{
  "activation": "swiglu",
  "shared_expert": false,
  "beta1": 0.9
}
Rows from block 4 of a small multi-label image tagger, named by matrix and row number. Rows with one number belong to one neuron. Each number is 50 + 15 x the weight over its row's rms, rounded and kept within 0 to 99. All counts start at 0. After the name is the row's rms in percent of the matrix's.
After each neuron's rows are labels from the 100 images, of 14976, where the neuron reaches its largest size: "strongest on" is what is common among them. Only what is clearly more common there than usual is listed. The data: telescope images of galaxies (Galaxy Zoo DECaLS). In brackets: how many of the 100, against the usual share in percent.
# gate: MLP gate (model.blocks.4.mlp.gate.weight, 512x192), inputs 0-95
# fc1: MLP up (model.blocks.4.mlp.fc1.weight, 512x192), inputs 0-95
# fc2: MLP down (model.blocks.4.mlp.fc2.weight, 192x512, transposed), outputs 0-95

gate.16 037:76 49 78 83 53 44 45 59 50 37 55 55 37 35 77 57 46 59 50 57 27 25 75 36 52 51 66 43 28 42 27 55 38 54 39 48 36 73 48 59 61 41 67 62 67 69 53 51 40 75 47 59 32 48 59 41 41 69 52 31 66 63 73 49 77 49 25 42 31 25 62 56 60 48 61 45 44 64 63 46 40 90 46 38 40 24 52 48 51 63 38 51 51 26 33 57
fc1.16 034:11 35 52 26 29 48 57 51 75 64 81 39 37 69 53 51 79 60 49 53 23 49 71 36 53 60 74 76 42 73 41 42 52 65 46 61 74 38 30 45 53 69 56 50 54 48 62 40 82 49 61 26 55 63 57 52 55 53 70 24 48 53 61 54 47 48 70 35 54 84 38 32 63 59 49 38 48 45 43 61 37 33 50 44 36 57 86 48 41 40 51 50 42 29 35 33
fc2.16 032:40 51 42 46 46 54 57 39 59 49 48 63 56 63 68 50 62 55 34 62 63 80 40 68 51 24 38 45 87 19 56 72 46 45 45 35 61 53 68 39 58 68 35 59 38 47 34 49 16 65 56 55 25 58 42 22 66 62 43 25 51 67 46 64 62 67 52 43 29 59 35 70 32 47 34 40 27 75 36 69 55 52 30 73 63 09 51 33 40 73 36 53 70 52 20 46
strongest on: edge-on disk: no (83 vs 24.7); shape: featured or disk (83 vs 30.4); spiral arms: yes (76 vs 18.8)

gate.142 101:62 48 51 55 61 29 75 50 47 50 13 96 58 46 34 47 40 53 74 44 64 41 69 89 42 50 23 45 36 40 55 46 47 53 51 10 14 52 15 52 74 43 52 46 50 38 40 56 34 44 62 49 30 37 58 29 65 45 50 38 63 45 54 46 39 31 42 61 46 28 66 07 53 51 45 56 55 49 38 17 46 48 62 51 60 64 59 60 50 26 56 75 50 54 46 60
fc1.142 094:64 59 41 44 44 37 53 77 71 58 88 30 19 49 83 64 39 41 38 69 34 38 22 40 36 54 99 76 56 63 54 76 45 47 25 51 37 55 68 50 37 47 50 11 41 70 49 44 36 65 37 71 38 41 50 23 73 79 60 56 59 48 81 58 55 44 54 23 50 44 67 40 45 52 44 47 54 59 40 41 55 57 60 44 21 26 11 45 50 62 63 50 75 52 48 57
fc2.142 091:59 44 44 65 53 61 35 52 53 36 45 70 58 60 40 27 16 54 61 53 81 54 47 67 45 36 42 38 42 29 39 57 46 58 51 57 50 45 34 22 55 56 60 05 42 65 59 40 24 53 43 27 46 22 60 46 45 32 61 71 69 19 45 52 81 42 41 78 62 57 66 41 26 50 49 50 59 45 45 39 49 79 53 35 55 27 18 48 50 43 58 37 56 77 65 45
strongest on: edge-on disk: no (54 vs 24.7); spiral arms: yes (46 vs 18.8)

gate.200 155:26 53 63 54 56 27 37 47 58 50 39 19 43 35 13 54 46 60 59 63 49 53 51 26 33 44 37 59 66 67 41 38 58 55 74 65 62 41 67 47 40 46 28 52 36 55 45 52 56 57 47 56 63 61 41 64 45 59 41 76 32 49 46 46 52 69 62 53 67 72 22 58 42 52 45 63 38 41 69 85 68 46 49 61 49 65 72 40 46 60 15 51 50 46 46 42
fc1.200 152:52 53 39 34 50 59 62 60 21 46 17 44 55 38 24 74 60 46 48 46 47 50 81 50 14 70 58 56 70 31 56 59 59 55 40 69 35 53 44 54 49 40 71 69 46 60 51 68 62 39 54 63 40 26 19 51 59 62 42 51 35 50 71 34 48 56 54 43 73 15 50 29 75 59 50 54 48 46 45 46 48 42 37 41 66 62 65 65 57 70 48 71 46 47 46 99
fc2.200 159:54 75 69 41 50 35 38 46 83 49 41 45 35 45 53 34 81 56 33 44 46 55 68 44 63 53 59 40 49 63 50 39 43 38 49 70 77 32 49 25 65 40 31 49 66 51 53 36 25 43 49 50 67 43 42 81 47 49 56 47 50 47 29 52 38 52 74 52 28 56 50 66 63 43 56 54 26 68 61 91 32 48 41 45 58 45 34 58 69 66 34 33 24 30 60 39
strongest on: edge-on disk: yes (26 vs 5.2)

gate.177 031:62 58 26 26 35 57 65 90 39 35 67 58 16 56 69 48 52 40 67 79 31 59 37 63 52 69 77 87 20 50 67 38 43 53 53 62 47 55 43 67 45 40 50 33 51 46 50 53 47 54 34 36 41 36 49 48 71 44 19 60 45 68 46 35 55 52 57 40 17 54 59 29 60 51 43 51 29 78 53 38 53 36 56 59 62 45 55 59 58 45 51 38 31 35 54 56
fc1.177 031:63 61 56 42 39 68 56 49 74 57 76 39 24 49 28 46 47 58 63 38 53 46 40 68 47 40 58 54 54 49 41 20 56 29 48 56 45 41 64 55 52 68 49 17 61 37 53 37 32 46 38 61 36 52 61 18 84 54 41 29 48 62 67 60 43 53 51 28 38 36 55 59 58 60 34 54 85 61 37 47 43 37 36 56 24 82 49 78 59 55 45 63 45 42 50 42
fc2.177 034:29 39 56 42 56 47 51 44 58 55 38 44 71 55 43 30 91 51 69 52 50 62 52 40 44 66 34 48 50 63 56 27 57 62 72 45 75 51 30 72 51 30 58 25 65 47 40 61 68 77 74 25 44 69 56 43 20 26 76 19 33 55 32 57 22 61 65 47 30 36 42 67 53 57 41 47 32 22 29 47 55 14 65 53 51 66 78 55 46 37 49 44 53 32 60 40
strongest on: roundness: round (41 vs 20.3)

gate.395 152:54 43 80 64 58 54 31 41 65 41 59 63 45 42 47 40 39 44 70 62 46 55 42 39 47 13 43 68 22 71 57 43 45 42 42 40 69 61 48 45 57 76 31 40 42 61 68 31 49 47 77 62 29 48 62 46 46 40 53 56 54 47 57 56 67 43 49 34 24 41 59 38 59 25 34 57 57 48 53 35 41 78 29 33 43 35 64 42 42 07 69 48 65 64 35 35
fc1.395 156:57 19 56 44 41 81 46 75 35 59 24 56 50 77 65 59 69 50 49 16 81 52 44 80 33 47 62 45 55 43 49 61 52 42 35 69 49 53 41 45 76 67 50 72 59 45 55 43 47 36 65 40 48 51 53 39 53 45 74 44 63 39 42 70 40 55 49 57 38 66 69 80 37 53 38 51 49 52 09 43 25 42 20 38 59 46 68 42 32 57 47 74 55 60 41 78
fc2.395 167:47 46 39 71 58 63 30 15 33 44 72 40 55 37 33 51 34 38 63 37 54 59 22 52 41 41 35 65 59 46 56 45 51 56 65 53 55 66 72 55 13 41 64 54 31 74 47 41 53 45 40 70 22 47 32 40 66 62 31 67 31 64 54 35 65 70 39 38 46 33 47 26 86 50 40 47 41 53 72 53 76 58 55 55 75 44 64 42 48 68 40 43 66 39 43 69
strongest on: edge-on disk: no (51 vs 24.7); spiral arms: yes (42 vs 18.8)

gate.151 144:62 33 60 73 78 43 41 44 46 63 58 52 45 53 81 44 62 50 58 53 63 66 48 49 59 27 36 39 44 74 43 61 62 56 47 24 55 43 41 41 54 57 23 68 34 58 61 36 42 42 65 56 49 67 73 41 67 63 53 40 51 45 51 73 43 36 43 43 04 63 45 72 25 51 29 67 45 44 20 58 46 42 33 39 52 43 71 37 45 68 19 54 65 47 38 64
fc1.151 148:32 44 42 30 54 63 66 40 38 59 90 52 63 63 82 45 72 43 43 48 69 66 37 80 76 51 56 44 45 56 64 45 62 45 47 48 61 60 43 67 53 58 53 42 55 52 51 54 51 31 53 53 37 61 38 54 68 25 60 19 44 68 27 58 38 72 50 49 37 31 39 42 47 70 38 47 43 55 38 61 48 26 34 57 75 28 23 47 35 64 40 47 57 47 44 59
fc2.151 149:55 81 78 41 62 30 31 57 56 47 41 46 48 27 31 61 49 57 45 52 44 31 56 38 35 55 64 54 43 69 43 49 27 24 50 61 55 40 54 13 60 22 35 55 71 40 42 38 51 72 60 66 48 50 54 71 40 49 34 62 46 45 33 45 42 46 60 44 50 53 58 55 69 27 61 62 22 66 66 72 34 37 61 45 47 63 53 58 66 63 46 48 15 17 56 37
strongest on: roundness: cigar-shaped (30 vs 8.1)

gate.68 159:29 59 33 34 32 65 72 24 57 70 34 31 49 48 46 23 55 54 26 63 25 48 49 49 69 81 57 30 55 51 55 41 57 75 44 51 37 51 50 55 62 58 69 52 45 35 54 80 42 71 56 40 74 43 28 28 42 72 52 40 35 48 45 49 49 39 53 44 47 27 61 52 67 56 53 42 71 38 40 38 44 72 58 45 21 64 40 63 54 43 75 91 42 44 50 61
fc1.68 158:52 29 66 48 47 39 62 62 34 33 41 64 34 52 48 55 29 61 56 58 17 47 66 38 41 37 46 41 62 75 55 16 53 53 75 29 73 46 57 52 70 75 28 68 62 50 32 42 71 59 52 56 49 68 76 76 41 04 55 45 67 57 20 65 62 57 60 78 44 43 40 71 58 39 55 41 51 57 62 54 53 74 46 70 47 58 58 60 38 20 48 52 46 50 50 13
fc2.68 155:48 39 45 52 65 62 41 41 30 36 68 54 54 32 26 84 69 47 48 31 48 55 43 43 50 45 40 47 64 47 47 39 60 50 61 60 49 53 61 67 37 32 55 90 38 68 44 34 62 26 37 64 38 43 25 48 78 54 43 48 51 71 63 37 70 69 48 48 15 45 33 17 70 68 46 50 44 38 58 40 61 38 34 51 79 52 70 52 42 77 35 54 59 56 43 97
strongest on: edge-on disk: yes (36 vs 5.2); roundness: cigar-shaped (31 vs 8.1)

gate.429 029:35 66 62 62 71 37 48 54 51 43 66 42 60 63 72 29 43 60 57 70 44 23 44 53 31 71 53 75 49 62 39 47 52 42 47 42 48 53 34 72 64 31 58 34 36 58 46 60 18 60 44 62 76 63 45 37 49 41 76 44 40 61 11 40 49 49 18 33 17 50 56 30 37 68 55 64 46 32 38 73 59 30 26 65 47 66 70 46 54 31 68 58 48 55 47 40
fc1.429 031:82 71 61 43 36 43 40 42 72 35 45 58 48 50 08 56 76 44 64 26 45 35 18 59 62 45 54 75 50 41 49 50 52 28 17 66 43 43 57 46 38 64 41 65 53 50 49 68 39 45 45 82 44 69 62 52 36 68 40 28 58 57 44 57 29 37 49 26 00 27 55 46 53 46 72 52 41 85 62 43 19 77 34 53 65 21 44 73 64 60 45 51 44 43 61 43
fc2.429 030:38 42 69 63 46 57 39 53 28 56 70 40 50 48 67 49 19 46 34 40 33 55 38 46 41 43 38 38 61 62 48 55 44 63 63 34 40 37 71 15 51 55 51 35 52 46 41 50 61 47 47 39 83 89 63 64 42 55 74 35 64 31 51 53 59 45 83 45 66 45 35 62 19 34 63 37 55 55 44 63 42 46 53 45 47 78 26 78 59 48 41 60 63 57 75 74
strongest on: shape: featured or disk (84 vs 30.4); edge-on disk: no (73 vs 24.7); spiral arms: yes (62 vs 18.8)

gate.492 050:43 63 54 99 68 52 20 48 27 70 49 36 59 45 43 49 31 29 20 31 63 49 35 54 82 63 35 42 16 45 61 77 42 49 55 47 46 70 39 56 52 42 60 76 29 49 54 74 50 80 58 61 82 52 31 43 43 81 53 51 46 63 42 37 38 27 24 60 37 49 61 72 12 30 56 40 39 51 55 39 50 70 51 43 60 48 18 36 54 57 49 62 46 72 47 57
fc1.492 053:35 54 45 39 46 47 55 63 28 44 60 61 56 52 42 37 39 59 54 99 38 38 75 55 43 45 35 57 52 50 39 35 50 43 49 51 21 61 10 50 71 47 69 23 56 31 56 71 28 62 57 73 66 75 54 37 27 42 60 38 60 53 49 37 44 32 38 47 56 28 56 46 32 43 58 72 57 80 36 27 44 24 59 46 43 41 68 42 61 29 51 56 48 46 54 35
fc2.492 050:71 43 59 56 44 27 51 79 10 53 46 70 25 54 75 62 63 43 63 75 43 46 77 66 44 44 57 52 37 27 43 39 50 45 60 40 42 51 44 00 53 45 34 39 44 60 36 58 13 55 47 69 50 32 55 61 64 49 55 69 80 24 47 80 37 48 41 67 67 21 64 48 34 54 42 43 42 67 46 72 67 47 62 57 44 43 50 15 44 56 37 39 66 42 60 52
strongest on: roundness: cigar-shaped (34 vs 8.1); edge-on disk: yes (33 vs 5.2)

gate.269 049:48 41 46 66 47 29 65 70 62 55 44 40 30 69 46 36 42 57 67 99 39 39 61 34 54 68 81 64 34 70 37 67 53 63 57 47 68 50 64 57 55 49 41 62 38 51 45 69 27 45 41 29 50 50 62 39 62 63 67 87 53 49 33 52 63 88 43 59 72 91 41 63 47 66 41 57 66 51 38 59 60 07 58 74 36 57 84 53 37 36 55 51 49 49 41 49
fc1.269 052:71 64 59 66 49 39 37 59 37 64 48 56 51 30 33 38 49 56 47 40 63 34 37 22 10 57 61 49 27 67 24 78 37 34 34 48 42 55 99 47 44 54 49 34 53 48 57 47 80 50 55 52 39 70 65 41 36 67 53 75 44 48 28 59 57 67 41 59 51 70 50 44 65 44 52 55 45 45 46 76 33 41 85 43 55 42 61 62 55 67 50 51 41 32 30 49
fc2.269 050:90 55 59 62 50 56 38 54 00 50 34 67 70 57 47 36 37 42 44 15 67 43 30 49 63 55 52 24 28 48 55 68 39 42 26 36 43 44 94 41 55 42 50 54 50 33 46 62 30 26 47 57 57 42 67 66 43 59 54 46 70 50 23 54 31 56 38 73 61 23 69 79 55 27 55 43 54 52 31 59 32 55 39 39 56 44 19 65 73 54 58 65 25 62 73 76
strongest on: edge-on disk: no (77 vs 24.7); shape: featured or disk (77 vs 30.4); spiral arms: yes (69 vs 18.8)

gate.336 080:62 57 38 50 38 44 50 37 69 70 67 59 66 55 23 50 91 52 54 56 99 59 27 72 83 32 24 31 46 30 41 58 63 61 58 31 57 36 34 55 40 40 50 99 33 76 51 30 09 43 48 40 54 32 44 32 55 52 47 22 41 56 71 48 56 56 47 51 31 99 62 48 31 67 34 54 48 41 52 45 64 37 70 57 45 23 51 24 46 58 52 42 53 54 43 39
fc1.336 076:42 51 37 72 58 60 40 26 68 50 34 60 54 35 38 58 03 36 43 15 41 65 36 26 37 35 43 54 62 47 60 69 50 55 44 39 55 55 81 46 30 47 61 14 35 40 63 44 97 47 74 61 28 60 66 56 54 54 37 59 43 43 76 36 51 32 42 35 65 55 47 37 66 33 34 47 53 35 34 41 35 87 71 32 46 45 56 61 52 58 46 55 60 46 37 54
fc2.336 078:43 61 64 65 61 57 31 31 49 73 72 42 59 40 25 62 64 32 38 42 49 40 38 07 70 60 52 39 34 62 54 62 36 37 36 34 59 39 64 50 43 42 59 99 49 49 61 50 67 55 64 55 63 71 49 41 35 67 43 58 49 50 41 41 34 45 50 27 31 82 60 52 53 37 65 38 72 15 47 55 42 48 69 44 37 41 69 52 50 46 72 71 48 52 37 46
strongest on: edge-on disk: no (60 vs 24.7); shape: featured or disk (60 vs 30.4); bulge size: moderate (30 vs 6.6)

gate.90 147:57 63 54 29 37 52 55 10 86 59 54 32 59 50 28 21 64 50 49 82 48 64 43 54 90 67 42 52 34 48 62 43 56 61 48 44 46 52 22 68 56 59 49 71 42 46 48 67 12 63 51 42 68 42 26 40 42 61 44 32 35 55 41 59 53 47 60 42 46 22 50 40 64 55 44 51 59 45 61 31 47 68 41 48 26 87 30 70 45 23 80 50 50 53 46 44
fc1.90 162:45 40 57 50 55 25 76 68 37 22 04 76 43 51 64 56 10 81 55 50 06 34 80 48 27 49 52 35 74 69 39 30 54 54 78 32 45 54 54 63 62 56 40 41 65 43 32 48 84 56 51 48 41 80 70 73 47 20 53 55 58 60 37 52 57 52 36 84 59 56 42 63 62 59 60 58 46 54 50 50 50 48 59 68 57 48 73 51 41 38 40 59 30 30 45 28
fc2.90 162:40 56 41 55 56 65 37 30 34 55 62 31 52 53 36 58 75 38 36 50 45 59 29 36 65 49 44 53 61 47 59 54 54 57 63 59 53 55 60 75 26 27 60 88 44 67 46 53 45 51 36 70 52 72 17 43 66 70 35 62 24 72 53 32 38 59 57 22 29 22 43 42 66 55 54 42 38 42 60 63 64 57 44 56 75 47 56 45 51 82 20 55 56 46 46 86
strongest on: edge-on disk: yes (50 vs 5.2); roundness: cigar-shaped (31 vs 8.1)

gate.367 082:50 76 34 44 27 31 76 51 88 67 68 41 43 53 46 44 86 38 65 61 75 40 54 46 38 72 68 48 28 44 51 49 58 47 32 43 61 41 87 50 52 33 52 30 39 42 48 60 57 31 39 32 29 25 39 22 70 69 54 54 50 53 60 42 39 64 45 46 53 77 47 12 49 64 48 36 70 44 47 65 54 16 91 66 38 49 73 69 52 54 60 59 50 45 50 46
fc1.367 080:77 50 41 80 44 42 39 55 25 55 28 62 37 53 55 30 58 37 32 38 60 49 77 25 23 56 74 17 30 54 51 50 52 46 30 58 43 55 72 50 54 47 55 58 29 54 63 50 68 62 42 47 60 26 63 42 39 72 63 83 63 48 37 59 60 36 27 70 60 53 79 58 69 48 53 40 53 52 34 59 54 45 62 40 49 27 60 36 50 76 63 60 42 56 45 62
fc2.367 077:86 45 62 62 29 81 33 69 19 45 49 37 46 56 55 36 36 52 42 06 50 37 41 51 49 70 61 45 54 41 45 52 37 44 38 76 44 79 54 63 56 56 58 74 56 38 50 57 37 49 51 44 65 48 68 69 21 51 55 60 68 73 24 56 47 37 36 71 37 49 69 96 61 30 77 45 61 87 46 37 29 67 37 21 55 37 23 41 76 48 73 45 37 47 55 52
strongest on: shape: star or artifact (31 vs 1.3)

gate.176 143:61 35 68 33 67 66 73 51 60 34 72 58 63 53 99 53 50 59 45 38 68 46 14 59 62 44 58 42 42 67 39 65 59 36 41 34 72 42 65 49 85 60 30 40 46 41 48 48 59 25 65 53 39 66 50 54 68 15 65 37 55 45 35 60 48 70 48 55 51 57 42 65 09 59 35 62 72 35 15 63 39 36 31 63 37 51 31 65 37 43 50 59 52 70 43 47
fc1.176 154:57 32 63 52 62 49 43 39 51 77 53 28 52 73 67 23 76 33 76 49 70 67 43 30 74 31 45 33 51 74 60 56 38 37 53 30 72 44 59 44 35 66 37 65 54 33 47 36 53 51 39 31 51 63 74 39 47 59 51 42 52 48 35 76 15 63 52 44 35 54 36 84 37 34 57 17 62 35 42 65 64 28 38 61 70 41 63 38 43 50 46 40 68 51 44 43
fc2.176 158:79 76 74 36 54 31 50 65 39 34 26 45 49 22 51 36 55 62 62 44 46 33 44 36 35 58 58 57 37 56 42 46 44 35 54 59 60 30 51 21 65 34 39 42 62 41 54 60 28 65 42 52 60 28 67 69 39 42 50 56 39 32 22 56 28 45 56 62 48 16 70 70 61 39 64 68 42 53 43 58 47 65 60 30 29 74 35 58 67 46 57 59 16 33 72 37
strongest on: edge-on disk: yes (50 vs 5.2); roundness: cigar-shaped (43 vs 8.1)

gate.254 060:40 56 54 47 42 52 50 41 89 54 69 29 58 55 20 35 53 63 49 50 72 51 27 70 56 48 49 73 51 64 47 65 56 52 43 65 60 40 35 50 41 50 56 34 54 68 59 53 15 54 43 50 46 66 36 34 47 66 54 43 39 46 70 50 46 52 74 34 64 60 58 62 28 67 47 64 49 50 50 39 55 36 40 44 34 13 17 47 51 55 37 44 63 48 56 70
fc1.254 059:51 43 63 82 53 42 41 58 75 49 69 36 54 62 88 25 59 43 69 86 52 42 58 54 74 67 46 62 12 66 50 39 48 44 53 48 80 53 20 51 51 55 36 99 39 65 54 60 40 58 55 37 37 85 49 51 40 45 41 60 45 51 15 58 47 80 38 51 08 66 40 77 42 57 42 52 43 46 54 49 53 30 20 56 54 70 77 47 54 30 47 44 41 43 64 32
fc2.254 057:53 46 58 15 27 62 59 52 62 29 43 45 38 49 40 66 76 45 65 68 30 45 73 31 47 43 53 45 46 52 59 10 40 34 79 63 49 46 55 34 57 22 52 55 47 60 37 39 42 56 41 47 43 28 43 46 59 36 52 47 59 53 71 39 53 68 82 43 31 25 48 28 61 29 53 47 26 72 64 38 63 45 79 64 62 58 66 56 62 56 45 50 40 52 66 44
strongest on: roundness: round (52 vs 20.3)

gate.272 170:42 48 48 73 52 44 60 73 62 64 46 25 53 50 44 47 62 23 64 45 59 36 57 64 20 68 70 38 37 57 71 39 58 28 24 53 62 56 61 52 55 66 44 65 33 53 51 59 69 41 56 47 28 34 43 32 52 52 46 64 44 57 42 60 25 73 34 49 54 58 54 40 44 48 49 46 69 38 56 63 59 27 50 67 60 38 69 56 49 38 52 73 50 43 47 56
fc1.272 176:53 55 25 62 29 50 71 73 61 58 43 55 37 59 43 55 67 33 44 34 60 39 60 69 31 81 64 25 38 38 66 37 56 51 28 56 53 42 68 41 69 62 50 60 32 57 43 74 71 39 45 44 43 34 37 36 65 46 57 64 71 40 31 51 41 66 53 76 38 63 66 35 41 54 51 40 64 44 43 47 41 47 60 70 60 43 46 64 57 42 60 80 51 67 67 57
fc2.272 167:80 55 73 66 36 32 37 71 28 42 72 30 52 36 38 36 51 41 71 38 43 38 55 28 36 68 49 43 32 60 46 42 42 49 39 65 80 31 74 29 48 39 40 88 44 65 56 51 37 39 32 38 44 22 61 73 36 50 56 67 54 41 26 57 47 62 60 71 39 41 55 54 74 40 69 41 47 43 53 55 64 39 57 38 49 56 28 56 80 47 73 46 34 45 68 52
strongest on: shape: star or artifact (41 vs 1.3)

gate.92 154:36 58 46 65 46 74 51 35 60 59 55 34 39 58 67 37 64 46 38 63 38 46 39 54 71 72 53 48 34 57 37 59 55 65 40 55 52 43 58 47 49 44 52 38 28 41 56 84 20 47 49 57 76 45 09 25 67 85 50 72 38 39 39 45 46 66 57 27 33 22 57 60 37 60 42 53 43 50 28 64 38 65 40 44 34 68 45 51 65 66 46 70 58 59 56 82
fc1.92 157:31 68 65 39 60 59 49 41 68 76 76 26 54 45 59 36 69 44 53 56 73 40 38 72 74 66 44 43 21 48 39 45 49 28 45 41 37 62 49 57 58 43 47 38 40 27 51 65 08 65 54 60 63 27 29 27 64 67 35 55 32 64 32 56 36 56 30 34 49 30 57 43 29 57 44 58 40 58 47 70 54 37 37 49 38 57 37 40 49 64 54 63 44 42 34 65
fc2.92 152:83 40 56 56 35 37 47 75 36 17 29 53 33 47 66 45 30 59 54 34 22 53 49 40 27 52 58 67 56 54 46 55 50 68 56 74 72 32 52 36 57 47 41 36 56 72 61 48 70 40 41 48 45 55 76 85 38 34 66 56 58 37 47 58 57 40 58 87 50 28 63 79 62 42 57 56 44 57 43 59 41 68 59 33 38 55 30 55 62 51 42 35 31 44 75 28
strongest on: roundness: cigar-shaped (49 vs 8.1); edge-on disk: yes (39 vs 5.2)

gate.110 053:44 44 58 52 63 66 47 75 46 41 52 57 51 39 99 61 52 52 44 37 58 38 57 78 78 53 80 75 43 47 69 62 53 36 45 69 45 63 10 52 59 56 48 39 55 32 50 32 54 46 53 55 34 19 34 50 59 48 52 31 59 57 61 48 34 25 37 57 29 50 54 43 47 46 55 56 73 49 54 39 36 68 44 45 79 19 45 36 51 35 43 54 60 55 46 54
fc1.110 052:15 39 51 49 57 46 31 53 72 26 63 45 56 49 40 52 49 57 64 92 54 37 60 20 51 54 51 77 33 62 44 59 42 41 55 87 58 67 53 44 47 37 54 30 66 44 57 60 88 49 50 50 30 72 34 50 33 38 55 62 50 48 43 26 40 72 51 29 64 83 17 32 38 42 64 45 81 47 56 64 49 30 76 60 57 32 63 59 48 45 26 44 58 59 50 37
fc2.110 050:44 53 42 27 19 56 63 41 39 58 35 41 27 57 54 33 55 67 57 54 65 33 56 46 15 55 64 51 74 51 43 32 59 45 61 68 32 53 54 93 42 63 73 47 67 20 35 47 64 74 35 41 52 48 58 44 18 73 72 44 53 78 69 49 50 40 57 43 64 48 48 57 65 67 82 30 47 58 65 35 57 48 98 55 60 19 70 43 38 34 78 50 51 32 24 36
strongest on: shape: featured or disk (71 vs 30.4); edge-on disk: no (66 vs 24.7); spiral arms: yes (50 vs 18.8)

gate.361 152:50 55 45 35 61 59 71 47 57 55 30 50 78 34 65 23 44 56 60 53 42 42 55 57 50 68 49 33 39 60 48 32 54 43 37 42 53 49 37 51 70 66 66 57 52 40 59 70 77 54 71 30 20 47 48 37 20 25 36 34 24 45 33 39 32 55 42 56 38 51 52 47 68 46 59 62 76 11 42 31 42 66 53 51 63 41 56 69 63 10 61 90 31 31 54 38
fc1.361 150:34 41 51 64 53 44 67 75 36 49 12 67 47 63 46 44 41 66 50 42 53 40 67 70 21 57 53 34 65 60 52 36 48 59 64 58 65 49 60 54 62 60 41 41 65 33 24 52 77 57 33 45 40 51 37 67 47 46 56 72 58 54 18 54 47 75 63 88 69 49 39 58 47 60 61 32 40 53 66 65 52 35 27 82 86 39 63 62 49 46 38 54 37 46 61 53
fc2.361 154:76 77 55 64 61 66 36 53 46 45 56 43 64 40 72 34 41 35 83 37 59 34 66 69 25 70 43 60 48 33 51 36 34 29 13 72 54 74 43 55 39 28 67 32 47 60 72 62 36 36 54 47 25 15 34 57 33 49 17 70 36 52 33 21 37 62 36 50 47 37 51 41 80 34 69 52 34 57 51 34 48 47 34 24 83 42 32 48 82 51 74 37 41 42 57 71
strongest on: edge-on disk: no (52 vs 24.7); spiral arms: yes (41 vs 18.8)

gate.153 127:52 53 38 42 37 40 65 72 40 27 22 70 41 41 22 80 66 53 54 69 32 39 93 37 31 63 67 69 42 34 41 48 64 58 51 66 43 48 32 57 58 33 59 50 42 64 49 51 59 31 48 41 57 31 38 54 58 60 49 58 50 55 71 30 55 49 48 59 61 82 54 06 59 65 45 64 53 61 49 61 37 30 68 54 58 60 99 53 53 56 37 57 30 48 49 65
fc1.153 132:54 41 63 45 71 59 49 30 78 51 97 53 60 57 93 34 56 58 39 67 51 66 27 55 78 33 38 52 39 79 49 52 64 43 45 37 74 51 57 61 57 66 24 47 41 53 61 47 57 30 71 56 48 88 46 57 52 25 61 37 46 57 21 65 56 70 49 38 35 51 29 63 31 60 34 72 49 50 33 58 36 38 19 54 48 60 27 78 35 49 42 32 56 66 43 30
fc2.153 133:16 40 23 69 45 42 54 57 35 60 75 59 59 63 51 62 35 37 30 64 35 64 71 59 60 52 40 46 54 35 52 53 61 75 58 35 45 53 27 95 41 35 53 79 40 75 47 46 73 54 55 54 34 69 52 51 59 46 40 45 43 79 76 41 70 39 35 56 68 75 40 34 40 64 39 38 43 41 59 50 58 29 50 72 48 29 52 29 31 62 26 38 46 38 40 59
strongest on: roundness: cigar-shaped (41 vs 8.1); edge-on disk: yes (29 vs 5.2)

gate.267 133:52 46 56 58 79 68 37 67 21 69 37 40 61 52 65 44 66 35 57 69 55 32 64 47 42 52 73 36 40 61 55 61 40 32 27 59 51 67 34 47 74 58 73 74 46 66 73 56 51 62 78 49 40 16 44 27 32 52 46 66 33 48 49 43 30 54 32 33 70 33 68 61 42 29 59 55 67 32 32 44 55 44 41 35 59 15 62 18 51 45 51 84 48 55 39 59
fc1.267 133:63 75 63 20 43 69 49 41 75 66 58 45 60 59 66 28 77 38 49 47 76 38 38 59 79 69 54 35 32 40 56 44 36 20 37 56 54 63 45 52 66 41 48 62 62 23 56 57 12 53 65 46 70 37 34 57 37 30 43 44 44 47 08 43 38 74 56 47 57 57 65 74 58 41 52 51 38 64 43 39 33 43 58 39 41 60 19 50 58 29 84 44 33 49 55 37
fc2.267 132:51 30 49 78 69 27 41 61 41 53 65 53 25 54 49 48 24 40 63 89 28 64 75 28 50 32 54 53 33 72 45 60 40 75 67 37 34 52 35 46 42 49 42 69 49 73 67 38 67 73 45 47 39 84 88 47 51 60 34 84 68 46 76 52 53 23 37 39 66 68 48 46 51 27 48 43 64 36 63 54 69 48 56 51 28 32 67 20 27 44 32 36 61 38 35 30
strongest on: roundness: cigar-shaped (37 vs 8.1); edge-on disk: yes (26 vs 5.2)

gate.102 126:72 43 57 68 48 51 53 54 54 54 70 73 47 51 79 35 56 56 61 72 47 35 52 52 43 45 58 48 20 71 30 53 51 52 26 36 51 66 44 64 53 74 57 66 38 58 60 39 38 30 66 45 43 50 52 34 47 52 61 41 55 63 43 51 74 61 46 46 00 57 58 41 57 55 40 57 52 50 37 17 36 58 35 38 64 41 79 48 48 19 71 49 61 60 33 45
fc1.102 127:62 62 40 43 56 33 52 62 57 48 43 46 44 40 11 78 31 33 60 81 28 46 74 29 17 54 56 53 60 38 53 64 45 46 51 57 29 46 63 48 39 16 57 43 49 66 47 53 63 50 43 58 44 50 52 49 49 60 31 82 49 39 75 30 45 60 56 36 98 58 37 21 65 39 53 48 58 48 57 58 63 28 81 58 38 87 53 69 59 68 48 44 53 51 60 42
fc2.102 120:46 46 51 60 43 50 76 40 77 51 37 65 71 66 56 05 33 68 72 56 53 50 63 76 52 51 25 17 51 49 32 22 47 62 44 33 40 38 44 65 67 72 59 30 62 44 50 69 35 52 46 02 44 54 71 39 29 20 55 46 56 39 43 55 53 43 60 67 40 47 39 52 38 55 64 37 69 18 49 30 51 73 53 50 47 32 23 64 48 24 64 53 50 50 49 38
strongest on: edge-on disk: yes (26 vs 5.2)